From a checkpoint of a small contrastive image-text model: encoder activation hardswish.
Rows from block 2 of the text encoder of a small contrastive image-text model, named by matrix and row number. Rows with one number belong to one neuron. Each number is 128 + 24 x the weight over its row's rms, rounded and kept within 0 to 255. All counts start at 0. After the name is the row's rms in percent of the matrix's.
After each neuron's rows are labels from the 100 texts, of 14848, where the neuron reaches its highest value: "tokens" is the input token at the peak. Only what is clearly more common there than usual is listed. The data: regions of photos with short descriptions (Visual Genome).
# fc1: MLP up (text_encoder.blocks.2.mlp.fc1.weight, 512x128), inputs 0-127
# fc2: MLP down (text_encoder.blocks.2.mlp.fc2.weight, 128x512, transposed), outputs 0-127

fc1.397 091 [128 128 128 128 128 128  63 128 128  98 128 128 128  80 128 128 113 128 128 128 128 153 128 128 128 128  96  77 128 128 128 221 128 128 128 128 128 172 128 171 128 128 128 128 128 158 128 134 128 128 128 128 128 120 128 128 128 128 128 128 128 128 128 166 128 167 128 138 197  86 128 128 128 128 157 181 128 128 128 128  76 128 128 128 128 128 128 238 128 128 167 162  91 128 128  50 128  96 128 128 128 128  99 159 128 128 128 152 105 128  96 128 168 128 128 102 135 128 128 128 128 128  93 144 128 167 128 128]
fc2.397 116 [128 100 128 128 128 162 128 128 128 128 105 128 143 128 128 128 115 157 128  92 128 128 128 128 128 128  80 135 128 192 154 128 128 101 128 145 128 159 187 207 128 100 128 138 127 128  96 128 128 128 128  92 128 128 128  63 128 128 144 128 128 162 128 128  36 128 128 142 128 128 128 128 128 155  79 128 128 128 128 116 128 128 116 128  78 158 128 128 128 128 128 128  60 128 128 128 128 110 128 149 128 102 128 121 128 128 109 162 138 128 128 128  76 128 128 178 128 128 128  87  68  91 128 115 128 192 102 164]
tokens: "in"; "zebra"; "clock"; "and"

fc1.510 097 [172 128 190  93 128 128  87 128 128 128 147 128 128 174 128 128 128 128 128 143 128 176 128 128 128 106  57 128 105 128 128 128 155 173 170 128 115 128 128 128 112 174 128 128 128 128 128 128 167 128  85 128 128 128 128 128 128  59 128 128 128 128 128 178 128 128 128 167 128 128 158 128 128  55 128 128 128 128 128  59 128 128 128 128 128 139 102 128 128  88 128 128 128 151 195 128 128 128 128 128 114 182 128 123 128 128 187 128 128 128  86 128 103 128 128 128 128 196 128 163 128 128 166 128 128 128 128 128]
fc2.510 112 [128 128 128 171 128 128 128 172 128 128 128 128 105 128 128  95 127 128 169 117  61 128 128 128 128 128 128 128 162 128 179 128 128 128 128 128 105 128 158 128 128  38 128 104 128 128 128 194 120 128 128 184 128 137 128 118 128 101 128 128 128 109 128 161 118 128 187 213 128 210 183  92 128 128 128 128 166 128 179 180 128 128 142 128 128 128  99 156 128 128 128 128 128 128 126 128 128 128 157 128 115 164 128 128 126 128 159  94 114 128 110 128 128 128 128 128 166 106 111 119 128 155 128 128 128 128 128 128]
tokens: "room"; "boat"; "tub"; "to"

fc1.204 089 [128 128 128 128 128 128 128 128  49 154 100 128 128 123 128 128 128 128 128 128  76 128 128 153 161 144 128 128 128  72 169 128 128 128 128 128 128 128  81 128 128  57 128 128 128  66 128 128 128 128 128 177 128 189 128 128 128 128 128 128 128 128 128 128 128 128 128 211 128 128 128  90 128 128 128 165  45 128 157 128 128 128 128 128 128 128 128 184 128 128 128 128 128 128 165 128  76 128 128  96 128 128  50 121 128 128 128 128 128 128 105 104 128  87 128 128 171 128 128 149 168 103 128 128 128 128 109 128]
fc2.204 087 [128 128 128 128 145 171 128 174 128 128 128 128 128 128 128  59  96 128 128 128 128 128 128 128  40 128 128 128 128 128  96 128  98  87 128  86 128  81 128 128 182 128  55 131 128 128 128 128  92 128 128 128 128 166 128 128 106 128 128 128 128 203 128 128 128 128  67 128 128 128 128 128 128  45 128 128 128 128 128 128 128 128 128 128 134 128 153 128 103 128  68 128 128 128 128 128 128 110 128  67 128 128 132 128 128 128  95 128 128  97 128 128 140 157 128 128 209 128 128 128 128 128 128 104 128 163 128 128]
tokens: "boots"; "skateboard"; "dish"; "cow"

fc1.289 116 [128 128 128 128 128 128 128 128 128 128 159  80 189  96 128 128 128 105 172 128 128 100 128 176 128 128 128 128 128 128  77  73 128 128 119 115 128  90 104 128 128 128 128 128 149 114 128 190 107 177 128 128 128 128 128 162  51 128  68 128 128 160 128 128 128 128 170 128 128  97 128 128 128 110 128 107 128 128 170  53 128 128  83 128 128 107 128 114 136 128  72 128 128 128 128 128 128 128 128  76 128 128 128  81 128 145 128 192 128 128 128 128 114 128 107 128 128 128 149 128 166 105 128  82 170 110 128 128]
fc2.289 111 [102 128 128 128 134 128 128 128 187 173 128  21 128 128 129 128 128 128  95 158 128 128 148 127 128 128 108 128 128  41 181 127 128 128 151 128 128 128  79 128 128 176 128 128 128 128 175 128 128 109 128 128  74 128 128 128 128  74 128 128 166  99 128 128 128 128 128 128 128 128 128 128 128 128 128 137 128 136 128 128 128  65 128 128 128 128 158 128 128 128 128 139 128 128 128 147 144 128 128 128 128 159 128 128  96 128 134 128 128 128 128 128 216 128 169 147 128 122 128 128 128 161 158 128 113 128  44 128]
tokens: "beach"; "of"; "large"

fc1.350 101 [128 169 128 128 128  79 148 128 128 163 128 178 190 128 128 128 128 119 128 128 107 128 128 128  99  45 152 128  81 128  96 128 103 128  93 128 128 128  71 197 128 128 128 128 128  79 128 166 128 128 128  84 128 154 128 128 128 128 185 128 118 128 128 128 110 128 128 128 128 128 128 128 128 135 128 128 128 101 128 128 105 128 128 128 128 128 128  86 128 180 128 155 128 151 128 128 128 115 128 101 128 128 158 185 128  99 128 128 143 128 128 102 128 194  90  45 128 128 128 128 128 128 145 107 128 128 162 164]
fc2.350 119 [192 169 150 128 128  70 177 128 128  72  76 180  95 115 148 128 128 128 128 128 186 128 128  96 128 133 170 184 128 128 128 128 139  86 128  90 128 128 151 128 105 128 128 103 128 128 128 128 116 128 148  99 128 135 128 128 128 162 158 163 105  86 128 128 117 128 128  96 148 128 128 185 128 177 128 128 128 128  95 128 160 128 128 128 128 128 128 196 128 128 125 135 128 128 151 154 128 159 128 128 128 128  88 128 128 128 128 137 128 128 128 173 128 128 128 128 108 148 128 116 128 182 186  85 150 153 128 112]
tokens: "car"

fc1.146 103 [128  67 128 128 145 128 128 170 128 128 128 102 128 128 128 149 162 114 128 107 128 128 128 128 128 128 128 148 153 150  73 128 128  88 128 128 193 128 128 151  72 128  87 128 128  87 128 128 128  81 128 128 128  75  92 128 128 128 128 128 128 128  85 128  92 128 128  95 128 128 128  78 128 164 128 128 128 128 128  94 128 128 128  66 176 128 128 128 128 128 128 128 128 128 178 128 128 128 128 128 128 128 194 128 185  81 128 128 128 128  57 128  87 186 128 113  79 128 128 128 128 128 156 128 128 128 128 128]
fc2.146 087 [128 209 128 164 128 128 128 128 132 128  95 128 128 128 128 110 128 128 160 128 128 128 128 128 128 128 128 128 128 128 128 128 128 128 128 128 128 128 128 128 128 128 128 128 128 128 128 128  50 183 128 128 128 128 128 128 128 128 128 128 128 128 133 125 128  70 128 128 128  63 128 193 175 128 128 128 128 128 128 105 128 100 128 128 128 128 128 128 128 128 128 128  83 128 128 128 128  97 128 128 128 128 128 128  41 128  78 128 128 132 128  52 128 128 179  22 117 128 128 128 128 128 128 184 128 128 182 128]
tokens: "in"; "couch"

fc1.271 103 [128 128 128 128 128 179 128 128 128 128  83 128 190 128 128  82 128 128 128 128 128 128 128 128 116 128 128 167 172  67 155 128 128 128 182  85 189 139 128 128 140 171 128 128 128 128 128 128 128 128  63 128 159 128 128 128 128  61 124  60 136 128 128 128 214 171 128 128 128 128 128 117  95 128 128 128 128 128 128 145 128 128 128 128 222 128 128 113  99 128 128 128 128 128  93 128 134  83 128 128 128  89 128 128 128 170 128 128 128 128 128 128 128 153 128 128 158 128 128 128 128 128 128 128 128 128  94 128]
fc2.271 108 [ 88  88 119 128 128 169 128 139 128 128 128 128 128 158 128 164 137 104 128 159 128 128 128  88 155 128 190  91 128 149 128 110 138  82 128 128 128 128  57 128 128  97 128 128 128  62 128 128  96 196 128 156 128  86 128 164 128 172 128 128 128 128 128 128 128 128 128 128 124 128 128 128 128 128 128 128 128 128 128 146 128 194 128 105 128 128 128 128 184 128 128  88 102 128 128 128 128 146 128 128 128 128 164 128 128 166 128 128 128 128 128 128  71 128 128 128 179 128 128  92 160  80 128 128 105 128  39 128]
tokens: "door"; "window"

fc1.476 116 [128 128 128 128 195 128 128 153 128 128 128 128 128 156 128 128 128 160 128 128 128 128  92 204 205 128  90 147 128 128  86 128 128 151 178  61 213 128 141 128 128 128 128 128 128 155 128 128 128  88 128  71  92 128 128 128  87 128 128 194 128 124 128  89 128 128 128  85  95 128 128 128 128 128 128 128 128 128 160 128 128 128 128 128 128 135 128 128 128 149 128 171 128 128 158 131 128 128 128 128 128 128 128 128  95 128 128 108 169  83 128 128 128 159 128 188 128 142 128 128 168 128 112 128  95 128 128  98]
fc2.476 088 [128 163 128 148 156 128  90 191 128 128 160 128 128 118 128 128 203  75 128 128 128 128 128 151 128 172 128 128 128 128 128 128 104 128 128 128 128 176 128 128  83 128 128 128 128  70 128  80 143 201 128 128 128 128 128 142 128 128 128 128 128 185 128 128 128 128 128  94 128 128  97 168 128 128 128 128 128 128 128 193 187 128 128 174 128 128 128 128  68 128 128  44 128 128 106 128 128 128 122 128 128 128 128  66 128 169 128 188 128 128 128 128 128 128 128 128 128 128 128 128 128 128 108 128 128 128 128 128]
tokens: "door"; "room"; "blinds"; "in"

fc1.482 104 [ 83  70 128 103 187 128 128 128 128 146 159 111 128 128 213 128 128 104 128 128 128 128  86 128 128 182 128 128 128 128 128 128 128 128 128 128 128 128 182 128  72 128 160 128 128 128 128 128 128 128 198 128 128 128 169 128  93 128 128  93 128 128 128 171 128 128 128 128 128 149 158 102 128 128 128 128 128 128 128 128 128 128  90 180 153  78 128 128 128 128 128 128 128  78 128 128 149 114 128 128 128 128 128 128 128 111 181 128 128 128 128 178 128 128 128 104 128 128 128 128  89 221 128  85 128  88 128 135]
fc2.482 077 [128 160  91 128 128 128 128 128 128 128 113 128 128 128 128 128 170 128  76 128 185 128 128 182 128 128  34 128 128 182 128 128  97 128 128 128 128 194 111 128 128 128 128 128 128 128 138 128 128 128 176 128 128 128 128 128 128 128 128 128 128 128 128 128 128 128 145 146 189 128 128 175  71 128 128  60 139  41 128 128 128 128 128 128 128 128 128 128 113 128 128 128 128 128 128 170 128 146 128 128  58 128 128 128 128 136 128 128 128 128 128 128 188 128 183 128 128 128 128 182  86 128 128 128 128 128 128 128]
tokens: "of"

fc1.303 090 [128 128 128 128 128 128 128 108 103 128 128 128 128 128 128 164 128 128 128  86 128 128 128 128 128 200  77 149  94 128 128 125 165 128 128 128 128 128 128 128 128 128 128 172 128 153 128 128 128 128 128 128 166 128 173 128 128 128 128 128 128 128 128 175 116 128 128 103 216 174 128 220 128 128 151 128  88  78 128 128 128 128  75 128 128 128 128 128 128 128 128 128 128 128  62 128 128 160 128 128 128 128 128 178 172 181 135 128 128 128 128  68 128 139 128 128 146 128  97 128 128 128 128 128 128  66  76 128]
fc2.303 107 [128  97 128 169 128 128  98 128 105 128 128 128 128  65 129 171 128 113 177 128 128 167 128 128  89 149 128 128 128 128 128 177 128 128 128 128 128 128 128 128 128 128 128 128 128 128 128 126 128 128 128 128 128 128 128 128 128 128 178 128 128 154 128 205 128 115 128 128 128 128 128 101 128 128 128 128 128  56  68 128 128 132 109 189 128 128 128 128 128 128 128 128 128  98 112 128 128 128 128 128 128 128 133  82  73  87 143 128 128 114  99 128 128 120 128 174 128 128 159 128 128 128 174  48  85 128  53 194]
tokens: "jacket"; "man's"

fc1.246 117 [128 128 128 128 137 128 128 128 128 183 128 128 128 128 128 128 155 128 157 128 128 128 147 128 128 102  76 162 128 128 128 128 128 128 182 189 143 128 128 128 128 159 128  76 120 128 128 157 128 105 128 150  59 128 125 128 128 115 128 128 128 123 117 128 128  99 128  85 128 114  72 128 128 185 128 125 128 128 128 128 128 128  73 128 128 128 175 128 128 149 128 128 128  88 128 186 128 128  75 128 128 128 128 128  62 128 128 128 128 199 128 156 106 129 128 157 140 128 128 128  94 208 128 185 128  92 128 128]
fc2.246 116 [128 128 128 128 186 170 128 128 128 128  93 106 128 128 171 128 128 128 128 128 128 149 128 128 128 195 128 128 128  82 128 128 128 128 128 128 128 128 128 128 128 128 146 128 128 128  41 128  94 128 154 128  83  49 128 137 128 110 108 128 128 128 128 128 128 128 128 128  52 128 128  93 138 172 128 128 128 128 128 128 128  60 128  69 128 128 128 128  99 128 128 128 128 106 128 149 184  93 191 128 128 128  92 128 128 128 128 127 128 135 128 128 128 128 128 156  83 128 140 173 176 174  99 128 153 128 128 128]
tokens: "the"; "leaves"; "on"; "in"

fc1.415 105 [128  92 231 128 182 128 128 128 128 128 174 152 128 128 160 128 128 128 128 177 128 128 128 159 111 128 128 128 111 128 164  82 130 128 128 128 152  75 128 128 128 157  71 128  83 128 128 128 106 128 128 128 128 135 128 128 145 128 128 128 128 168 128 128 203  99 140 128 190 128 128 128 155  85 128 177 128 172  37 128 128 128 128 128 128 128 128 128 128  99 128 128 128 128 128 128 128 128 128 128 176 128 128 128 128 128 128 128 128 128  90 128 128 128 128 128  86  89 128 128 128 174 128 128 128 128 128 145]
fc2.415 112 [128 128 128 128 128 128 128 128 128 128 174 128  84  90 128  66 159 128 186 128 152 207 128 128 179 128 128 128 128 178  82 128  81 128 128 128 128 128 128 128 128 152  68 128 128 128 128 155 187 106 143 128 128 128 128 125 128 128 128 128 128 128 128 128 128 128 128 128  99 128 128 128 128  75 128 128 128 128 128 128 120 147  89 128 128 128 128 128 128 128 128 128 173 114 128 163 128 128 128 195 115 128 128 170 128 128  67  89 128 112 128  59 128  63 128 128 160 128 128 128 128 128 128  94 128 128 179 128]
tokens: "jacket"; "uniform"; "in"; "hoodie"

fc1.336 103 [128 128 128 128 128 128 128 128 128 112 128 174 128 128 128 128 128 120 128 128 128 128 128 101 147  73  89 173 192  96 162 174 128 128 128 128 128 170 128 156  30 128 128 128  91 128 161 128 128 128 128 111 128 128 156 119 128 128 100 128 177 128 128 143  61 128 128 146 128 128 128 128 128 197  67 128 112 128 128 100 112 128 128 119 128 128 128 127 128 128 128  70  97 207 128 128 115 172 128 128 128 128 128 128 128 128 128 128 128 128 136  65 128 128 128 128 128 128 128 128 112 128 128 128 128  78  84 128]
fc2.336 103 [202 128 128 128 128 128 128 101 128 128 128 128 128  88 128  75 128 128 143 128 128 128 128 128 128  86 167 195 128 164 128 128  69 128  49 128 128 128 128 128  84 128 179 128 128 128  62 128 128 128 128 128 128 128 157 128 128 128  90 128 128 128 128 154 103 128  67 128 165 128  60 128 101 128 128  83 179 128 113 128 128 128 128  70 128 128 128 128  81 128 128 128 163 128 128 128 128 128 112 162 128 128 128 128 128 128  87 128 128 128 128 128 128 171 128 128 128 146 128 128 128 128 101 128  83 128 169 128]
tokens: "on"; "many"; "of"

fc1.459 102 [ 88 128 153 128 128 128 128 128 128 128 128 142 176 128 110 128 128 177 128 128 128 164 128 128 128 105 128 161 128 128 160 128 128 128 128 128 128 128 128  90 104 128 128 128 128 128 128 128 128 144 128 128 180  81 128 128 128  90 128 128 128 128 128 191 128 128 128 128 151 128 118  98 113 128 158 128 128 128 128 178 127 128 128  97 128  65 128 128 128 128  96 128 128 170 128 128 128 128 128 136 242 128 102 128 160 214 128 128 128 122 128 128 128 128 128 128 100 128 154 140 128 160 128 210 128  79 182 128]
fc2.459 098 [128 128 128 156 177 128 107 128 128 128 173 128 128 127 128 173 128 128 128 128 128 128 128 128 128 181  94 128 143 128 128 128 128  25 128 100 132 128 128 128 128 128 128 128 180 128 128 202 151 128 128 128 140 128 128  57 128 199 175 128 130 128 128 152 128 141 128 128 128 128 128 113 112 128 128 156 128  74 128 128 109 128 128  83 128 148 128 128 128 128 128  98 128  86  87  63  52 128 121 128 128 128 128 128 128  90 128 128 128 121 128 138 128 128 128 128 142 109 199 128 128 128 128 128 128 128 128 121]
tokens: "jacket"; "coat"; "ski"

fc1.349 103 [128 136  63 128 128 128 128 128 128 177 162 121 195 128 176 151 128 128 128 128 128 128 128 150 128 128  58 128 128 128 128 128 149 128 168 128 128 128 186 128  73 128 128 128 128 128 128 128 128 116 199 128 128 166  66 128 182 128  91 178 168 128 172 160 128 128 128 128 140 128 128 159 128 128 128 128 155 166 128 114 128 128 128  69 128 128 128 128 128 128 128 128 128 128 128 128 128 128 128 128 128 128 128 120 128 128 128 128 188 128  50 174 128 128 128 156 128 128 138 138 128 150 128 128 128 128 180 128]
fc2.349 091 [128 128 128 128 178 128 121 128 128 128 128 208 104 128 125 128 128 128 128 128 128 128 128 128 183  93 193 128 128 128 128 148 128 128 128 186 128 254 154 128 128 128 128 128 128 128 128 131 128  49  59 128 128 128 128 128 154 178 128 128 128 128 154 128 128 128 128 128 128 128 128 128 128 128 128 128 128 128 128 128 128 128 128 128 128 128 128 166 128 146 128 128 128 128 128 128 128 128  80  89 128 128 191 128 128 128  56 128 109 116 128 128 128 121 128 153 128 128 128 128 128 128 128 128  81 175 128 128]
tokens: "in"; "of"; "trees"

fc1.345 090 [194  91 102 128 127 128 128 195 158 128 128  55 128  88  82 180 128 158 128 128 128 128 128 128 128 128 128 172 128 128 116 128 128 128 128 210 128 128 128 188 128  87 128 128 191 128 128 128 128 128 128 128 128 149 128  92 128 128 128 128 128 128 128 128 128 130 128 128 105 128 187  68 128 128 128 128 128 102 128 128 128 128 128 178 176 128 101 101 128 128 128 170 128 128 128 128 154 128 128 106 128 128 128 128 115 128 128 128 128 140 160 128 128 128 128 128  93 128 128 128 128 128 128 128 128  32 128 128]
fc2.345 101 [ 93 128 187 128  95 128 128 128 128 168 154 128 128 128 128 128 128 128 128 112  47 128 128 128  96  85 128 128  92 166 150 128 128 128 100 128 128 158 128 104 128 128 128 128 162  39 128 128 208 128 128 124 149 128 128 128 128 128 167  92 191 128 128 128 128 111 128 128 128 128 128 128 128 159 143 128 128 103  86 128 128 128 128 186 128 128 128 128 203 128 128 128  89 150 128 128 128 128 128 128  57 105 130 128 100 148 128 128 128 128 128 128 168 128 128 164 120 128 158 177 128 128 128 128 128 128 137 128]
tokens: "in"; "on"; "above"

fc1.91 092 [128 191 128 109 128 100  86 128 128 128 128 128 200 128 128 128  80 128 107 128 128 128 128 101 128 128 128 105 128 128 128 128 163 128 128 128 119 144 112  90 128 128 128 128 128 128 158 112  73 128 128 128 128 128  89 128 128  60 128 128 218 128 105 128 128 128 128 159 147 128 151 128 128 128 164 128  80 129 178 128 128 173 128 128 128  83  95 128 147 128 128 128 128 128 128 111  68 163 100 128 128 128 128 189 114  91 128 128 128 128 128 128 109 128 128  71 151 128 128 128 157 101 102 128 128 128 128 196]
fc2.91 099 [135 140 128 176 128  67 128 128 230 128 128 189 128 128 128 128 128 128 128 128 114 128 156 188 128 128 128 128 128 128 151 128 128 128 128  91 133 128 100 111 128 146 128 128 128 128 128 128  62 128 128 186 128 128 128 103 128 128 128  77 128 162 128 128 128 128 128 157 128  59 128 191 128 152 128 128 128 128 128 165 147  62 130 128 128 128 128 152 128 128 128  62 119 128 104 128 128 199 128 128 128 128 128 128 128 128 128  75 170 128 128 128 155 128 162 128 128 128 128 128 128 130 128 128 128 128 128 128]
tokens: "car"; "vehicle"; "van"

fc1.144 109 [140 128 128 128 128 171 128 128 145 128 128 128 128 128 183 128 128 128 128  94 128  16 176 104  79 128 128 128 163 143 128  93 128 128 128 128 128 128 128 128 128 128 128 128 128  89 128 183 160 128 168 128 128  98 146 133  60 128 128 118 128 128 143 128 200  85 128 128 107  95 128 127 128 128 128 128 128 106 128 128 128 128 128 128 128 128 128 116 151 182 128 128 128 128 113 128 105 175 120 128 128 128 128 157 128 128  92 176 128 128 128 128  52 128 128 128 184 128 128 189 152 128 128 128 128 128 128 128]
fc2.144 108 [178 128 135  85 128 200 207 128 128 128  85 128 128 128 128 128 128 128  70  93 128 126 128 128 128 128 128 128 158 128 128 128 128 128 112 100  75 114 128 128  96  60 128 172 128 103 128 128 128 128 128 128  82 176 128 128 128 128 128 128 128 128 128 128 161 145 128 114 128 128 128 128 128 128 128 128 128  60 128 128 128  80 128 128 128 128 128 128 143  59 128 167 128 167 128 128 128 128 128  60 128 173 128 128 128 128 128 128 196 181 128 121 128 128 128 128  84 128 128 128 128 128 128 128  92 128 122 128]
tokens: "of"; "on"; "wet"

fc1.5 099 [128 128 128 128 128 128 179 128 128 128 128 159 128 128 117 128 128 192 128 128 128 169 128 143 128 128 128 128 128 188 128 128 190 128 169 128 185 128 128 128 128 128 128 130 128 128 128 143 128 128 128 128 128 128 128 128 128  32 168 128 128 128 128  91 128 157 104 169 128 121 182 128 128 128 128 128 168 128 184 128 128 128 128 128 128 128 128 128 128 128 125 128  93 152 128 128 110  88 163 128  81 128 167 191 128 151 128  45 128 119 128 128 128 128 128 100  68 138 128 128 128 119 156 128 128 128 128 183]
fc2.5 109 [128 165 175 128 115 128 128 128 128 128 128  83 128 128 128 128  85 128  86 128 128 213 128 128 105 128 128  78 128 128 198 128 147 128  95 128 128 128 128 128 128 128 128 128 128 128 128 128 128 128 128 128 128 131 101 169 128 159 128 128 107 164 128 154 180 128 189 191 128 128 128 128 128 102 128  75 167 128 128 128 188  96 128 128 128  80 128 128 128 128 128 128  83 128 128 178 128 142 126 182 128 128 128 128 154 121 128 128 128 128 128 128 128 128 128  98 128  98 128 127 128 178  89 128 128 128 128 201]
tokens: "car"; "bus"; "passenger"

fc1.70 042 [128 119 128 128 157 128 128 128 128 128 128 128 128 128 128 128 128 128 128 128 128 128 128  71 128 128 128 221 128 128 128 128 128 128 128 128 128 128 128 128 128 128 128 128 114  98 128 128 128 128  91 128  84  90 128 192 128 128 128 128 128 128 128 128 128 128 128   0 128 128 121 128 128 128 128 128 128 128  44 128 140 128 128 128 128 128 128 128 128 128 128 128  82 128 128 128 128 128 128 166  59 128 128 128 128 177 128 128 187 128 186 128 128 128 128 128 128 128 128 128 205 160 128 128 128 128 128 128]
fc2.70 059 [128 128 128 128 128 128 128 128 128  22  37 128 128 128 128 128  88 128 104 128 128 128 128 128 211 119 128 145 128 128 128 128 128 128 128 128 128 128 128 128 128 128 128 128 128 128 128 128 128 128 128 128 128 128 128 128 128 128 110 128  50 128 128 150 128 128 128 128 128 128 128 128 128 128 128 128 215 227  56 128 128 128 128 128 128 128 128 128 128 128 128 128 128 128 128 128 128 128  85 128 128 128 128 128 128 128 128 128 128 128 128 128 104 128 128 128 128  57 128 128 128  47 128 128 128 128  93 128]
tokens: "door"; "wall"; "of"

fc1.203 099 [128 202 128 158 128 128 128 128 128 128 128 128 196  74 128 128 128 128 128 128 128  76 128 128 195 128 128 128 128 128 128 168 128 128 154 128 128 128 128  80 128 128 158 128 128 169 128 128 128 128 128  87 128 128 128 128 128  71 127 128 160 128 128 177 128 128 128 128 156 128 113 128 128 143 136  97 128 128 188 128 128 128 128 145 128 128 128 128 128 195 128 128 128 128 128 152 186  54  99 182 128 128 128 128 128 128 128 156 177 128  96 128 128  67 128 109 128  75 128 128 128  90 128 130 128 140 128 154]
fc2.203 106 [128 128 102 128 128  72 128 128 128 128 122 158 128 155 128 108 128 131 128 128 128 128 101 128 129 128 128 128  80 128 128 128 152 193  99 128  95 128 128 128 128 128 128 128 185 128 151  69 128 128 128 128 128 119 128 128  96 128 128 128  99 128 131 128 128 172  56 128 128 128 128 158  64 128 128 192 107 128 128 128 128 128 166 128 128 128  84  80 128 128 128 128 146  96 115 128 128 190 128 128 204 128 128 128 131 188 128 128 128 128 128  99 128 128 128 128 128 139 128 128 128  98  31 128 128 128 149 128]
tokens: "of"; "on"

fc1.414 100 [128 128 128  61 128 145 143 128 128 160 128 128 128 128 128  55 128 128 128 128  62 159 128 172  74 128 128 178 117  98 128 128 128 142 128 128 128 128 128 196 128 128 100 128 128 128 128 130 164  49 128 137 128 128  98 140 128 128 128 122 160 128 155 128 128 128 164 128 124 128 128 128 128  58 128  79 128 128 128 128 111 128 194 105 128 128 183 128 143 128 128 173 128 128 128 134  55 128 128 128 128 128 128 128 128 128 128 128 128 128 128 102 128 123 128 128  72 139 128 128  95 128  73 128 128 128 136 128]
fc2.414 094 [128 153 128 128 128 128 128 128 169 128 128 128 128 128 128 128 128  57 128 128 102 128 154 128 164 128 128 128 128 128  69 128 128 128  72 128 128 128 128 128  52 128 128 175 128 186 128 188 128  80 128 128 128 182 128 128 128 128 128 128 128 128 128 128 128 128 128 128 128  74 128 128 128 128 128 135 156  58 128 128  65 128 128 128 128 128 128  90 128 128 128  76 128 128 128 128 128 128 128 128 128 169 128 132 148 128 128 128 128  90 128 128 128  82 128 128 128 128 128 128 128 128 128  55  71 144  85  66]
tokens: "cake"; "donuts"; "lights"; "on"

fc1.136 091 [128 128 166 195 128 128 128 128 128 193 128 128 128 172 128  65 128 128 128 128 128 128 128  75 128 187 128 128 128 128 128 128 128 128 128 167 128 128 128 128 128 100 128 128 128 128 128 159 137 128 128 128  74 128  47 128  97 128  90 137 128 198 114 128 128 128 128 127 128  62 104 128 128 128 128 128 128 128 128 165 128 106 128  95 128  91 128 149 128 128 128 128 142 128 128 128 128 128 128 128 128 202 128  99  90 128 153  80 128 128 163 128 128 128 128 128 188 128 128  86 177 146 129 128 159 128 128 128]
fc2.136 086 [128 128 128 128 128 128 128 128 128 128 128 128 128 128 128 128 118 128  99 128 128 128 128 128  57  57 200 111 175 202  98 128 128 128 128 128 222 138 128 128 128 128 128 128  87 149 128 128 128 128  42 128 128 158 128 128 128 176 128 128 128 128 129 128 173 128 128 128 128 128 128 128 128 128 128 163 128 128 128 128  60 181 165 128 128 164 128 128 128 128 128 128 128 128 128 142 128 128 128 128 128 206 128 128 128 128 128 121 128 157 128 128 128 128 128 128 128 128  91 128 128 128  57 128 128 128 128 128]
tokens: "the"; "with"; "bottom"; "is"

fc1.179 119 [128 150 128 128 128 128 128 128 101  93  94 128 190 128 128 128 128 128 128  61 111 128 184 128 128 128 137 128  73 128 165 128 128 128 128 128 128 128 128 128 128 128 113 128 117 110  62 128 128 164 128 128 128 128 128 128 128 128 191  95 152 128  62 128 128 128 128  79 159 128 102 128 128 198 128 128 160 128 128  89 128 128 106  88 119 128 176 109 128 128 128 128 128 128  91 128 128 128 103 109 128 128 128 128 128 128 101 128 128 149  97 128 128  97 128 128 128 128 191 108 128 186 128 128 128  63  65 128]
fc2.179 107 [198 179 128 164 128 128  83 128 140 128  98 128 128 128 128 128 128  84 128 128 128 128 128 128 108 155 128 128 128 101 137 131 128 113 108 128 161 128 128 128 178 128  96 100 128 139 128 174 128 168 128 128 128 128  87 128 138 128 158 128 101 137 128 149 128 141 128 128 128 128 128 194 128 128  73 147 167 128  98 128 145 128 156 106 128 128 128 128 178 186 128 128 128 128 128 128 128 128  97 128 172 128 128 128 128 164 115 177  73 128  65 128 128 128 128  62 128 166 128  56 128 113 128 128  94 128 128 128]
tokens: "bush"; "vase"; "lettuce"; "plant"

fc1.85 116 [ 55 128 128 128 141 128 128 128 128 110 128 128 128 128 128 128 104 128 128 128 128  71 128 128 128 171 104 128 128  93 128 142 128 128 128 128  74 128 102 154  91 108 128 128 128 128 128 111 117 128 116 132 128 168 128 128 207 128 128 128 135 128  78 128 128 128 128 110 104 165 128  97 128 128 191 128 128 128 128  92 179 128 135 128 180 128 128 128 128 128 141 138 128 128 128 171 103 127 128 197 128 128 182 128  62 128 128 136 207 128 128 128 100 128 189 128 128 128 152 128 186 128 128 128 128 128 128 117]
fc2.85 121 [128 199 149 128 128 128 128 128 128 128 128 169 128 128 128 128 168 128 128 128 128 128 128 128 128 128 128 164 158 128 128 128 137 147 212 128 128 128  73 128 128 128 128 119 134  89 128 128 109  53 185 128 128 128 128 128 128 128 128 194 128 128 104 101 128 128 128 128  98 152 128 154 128 128 128 128 130 145 128 106 128 128  57 128  94 128 128 132 187 115  86 128 128 128 128 128 108 128 128  71 128 156  87 169 128 171 128 128 128 128 128  89 144 128 128 128 128 128 141 128 111 128  77 128 164 193 128 161]
tokens: "room"; "in"; "at"; "left"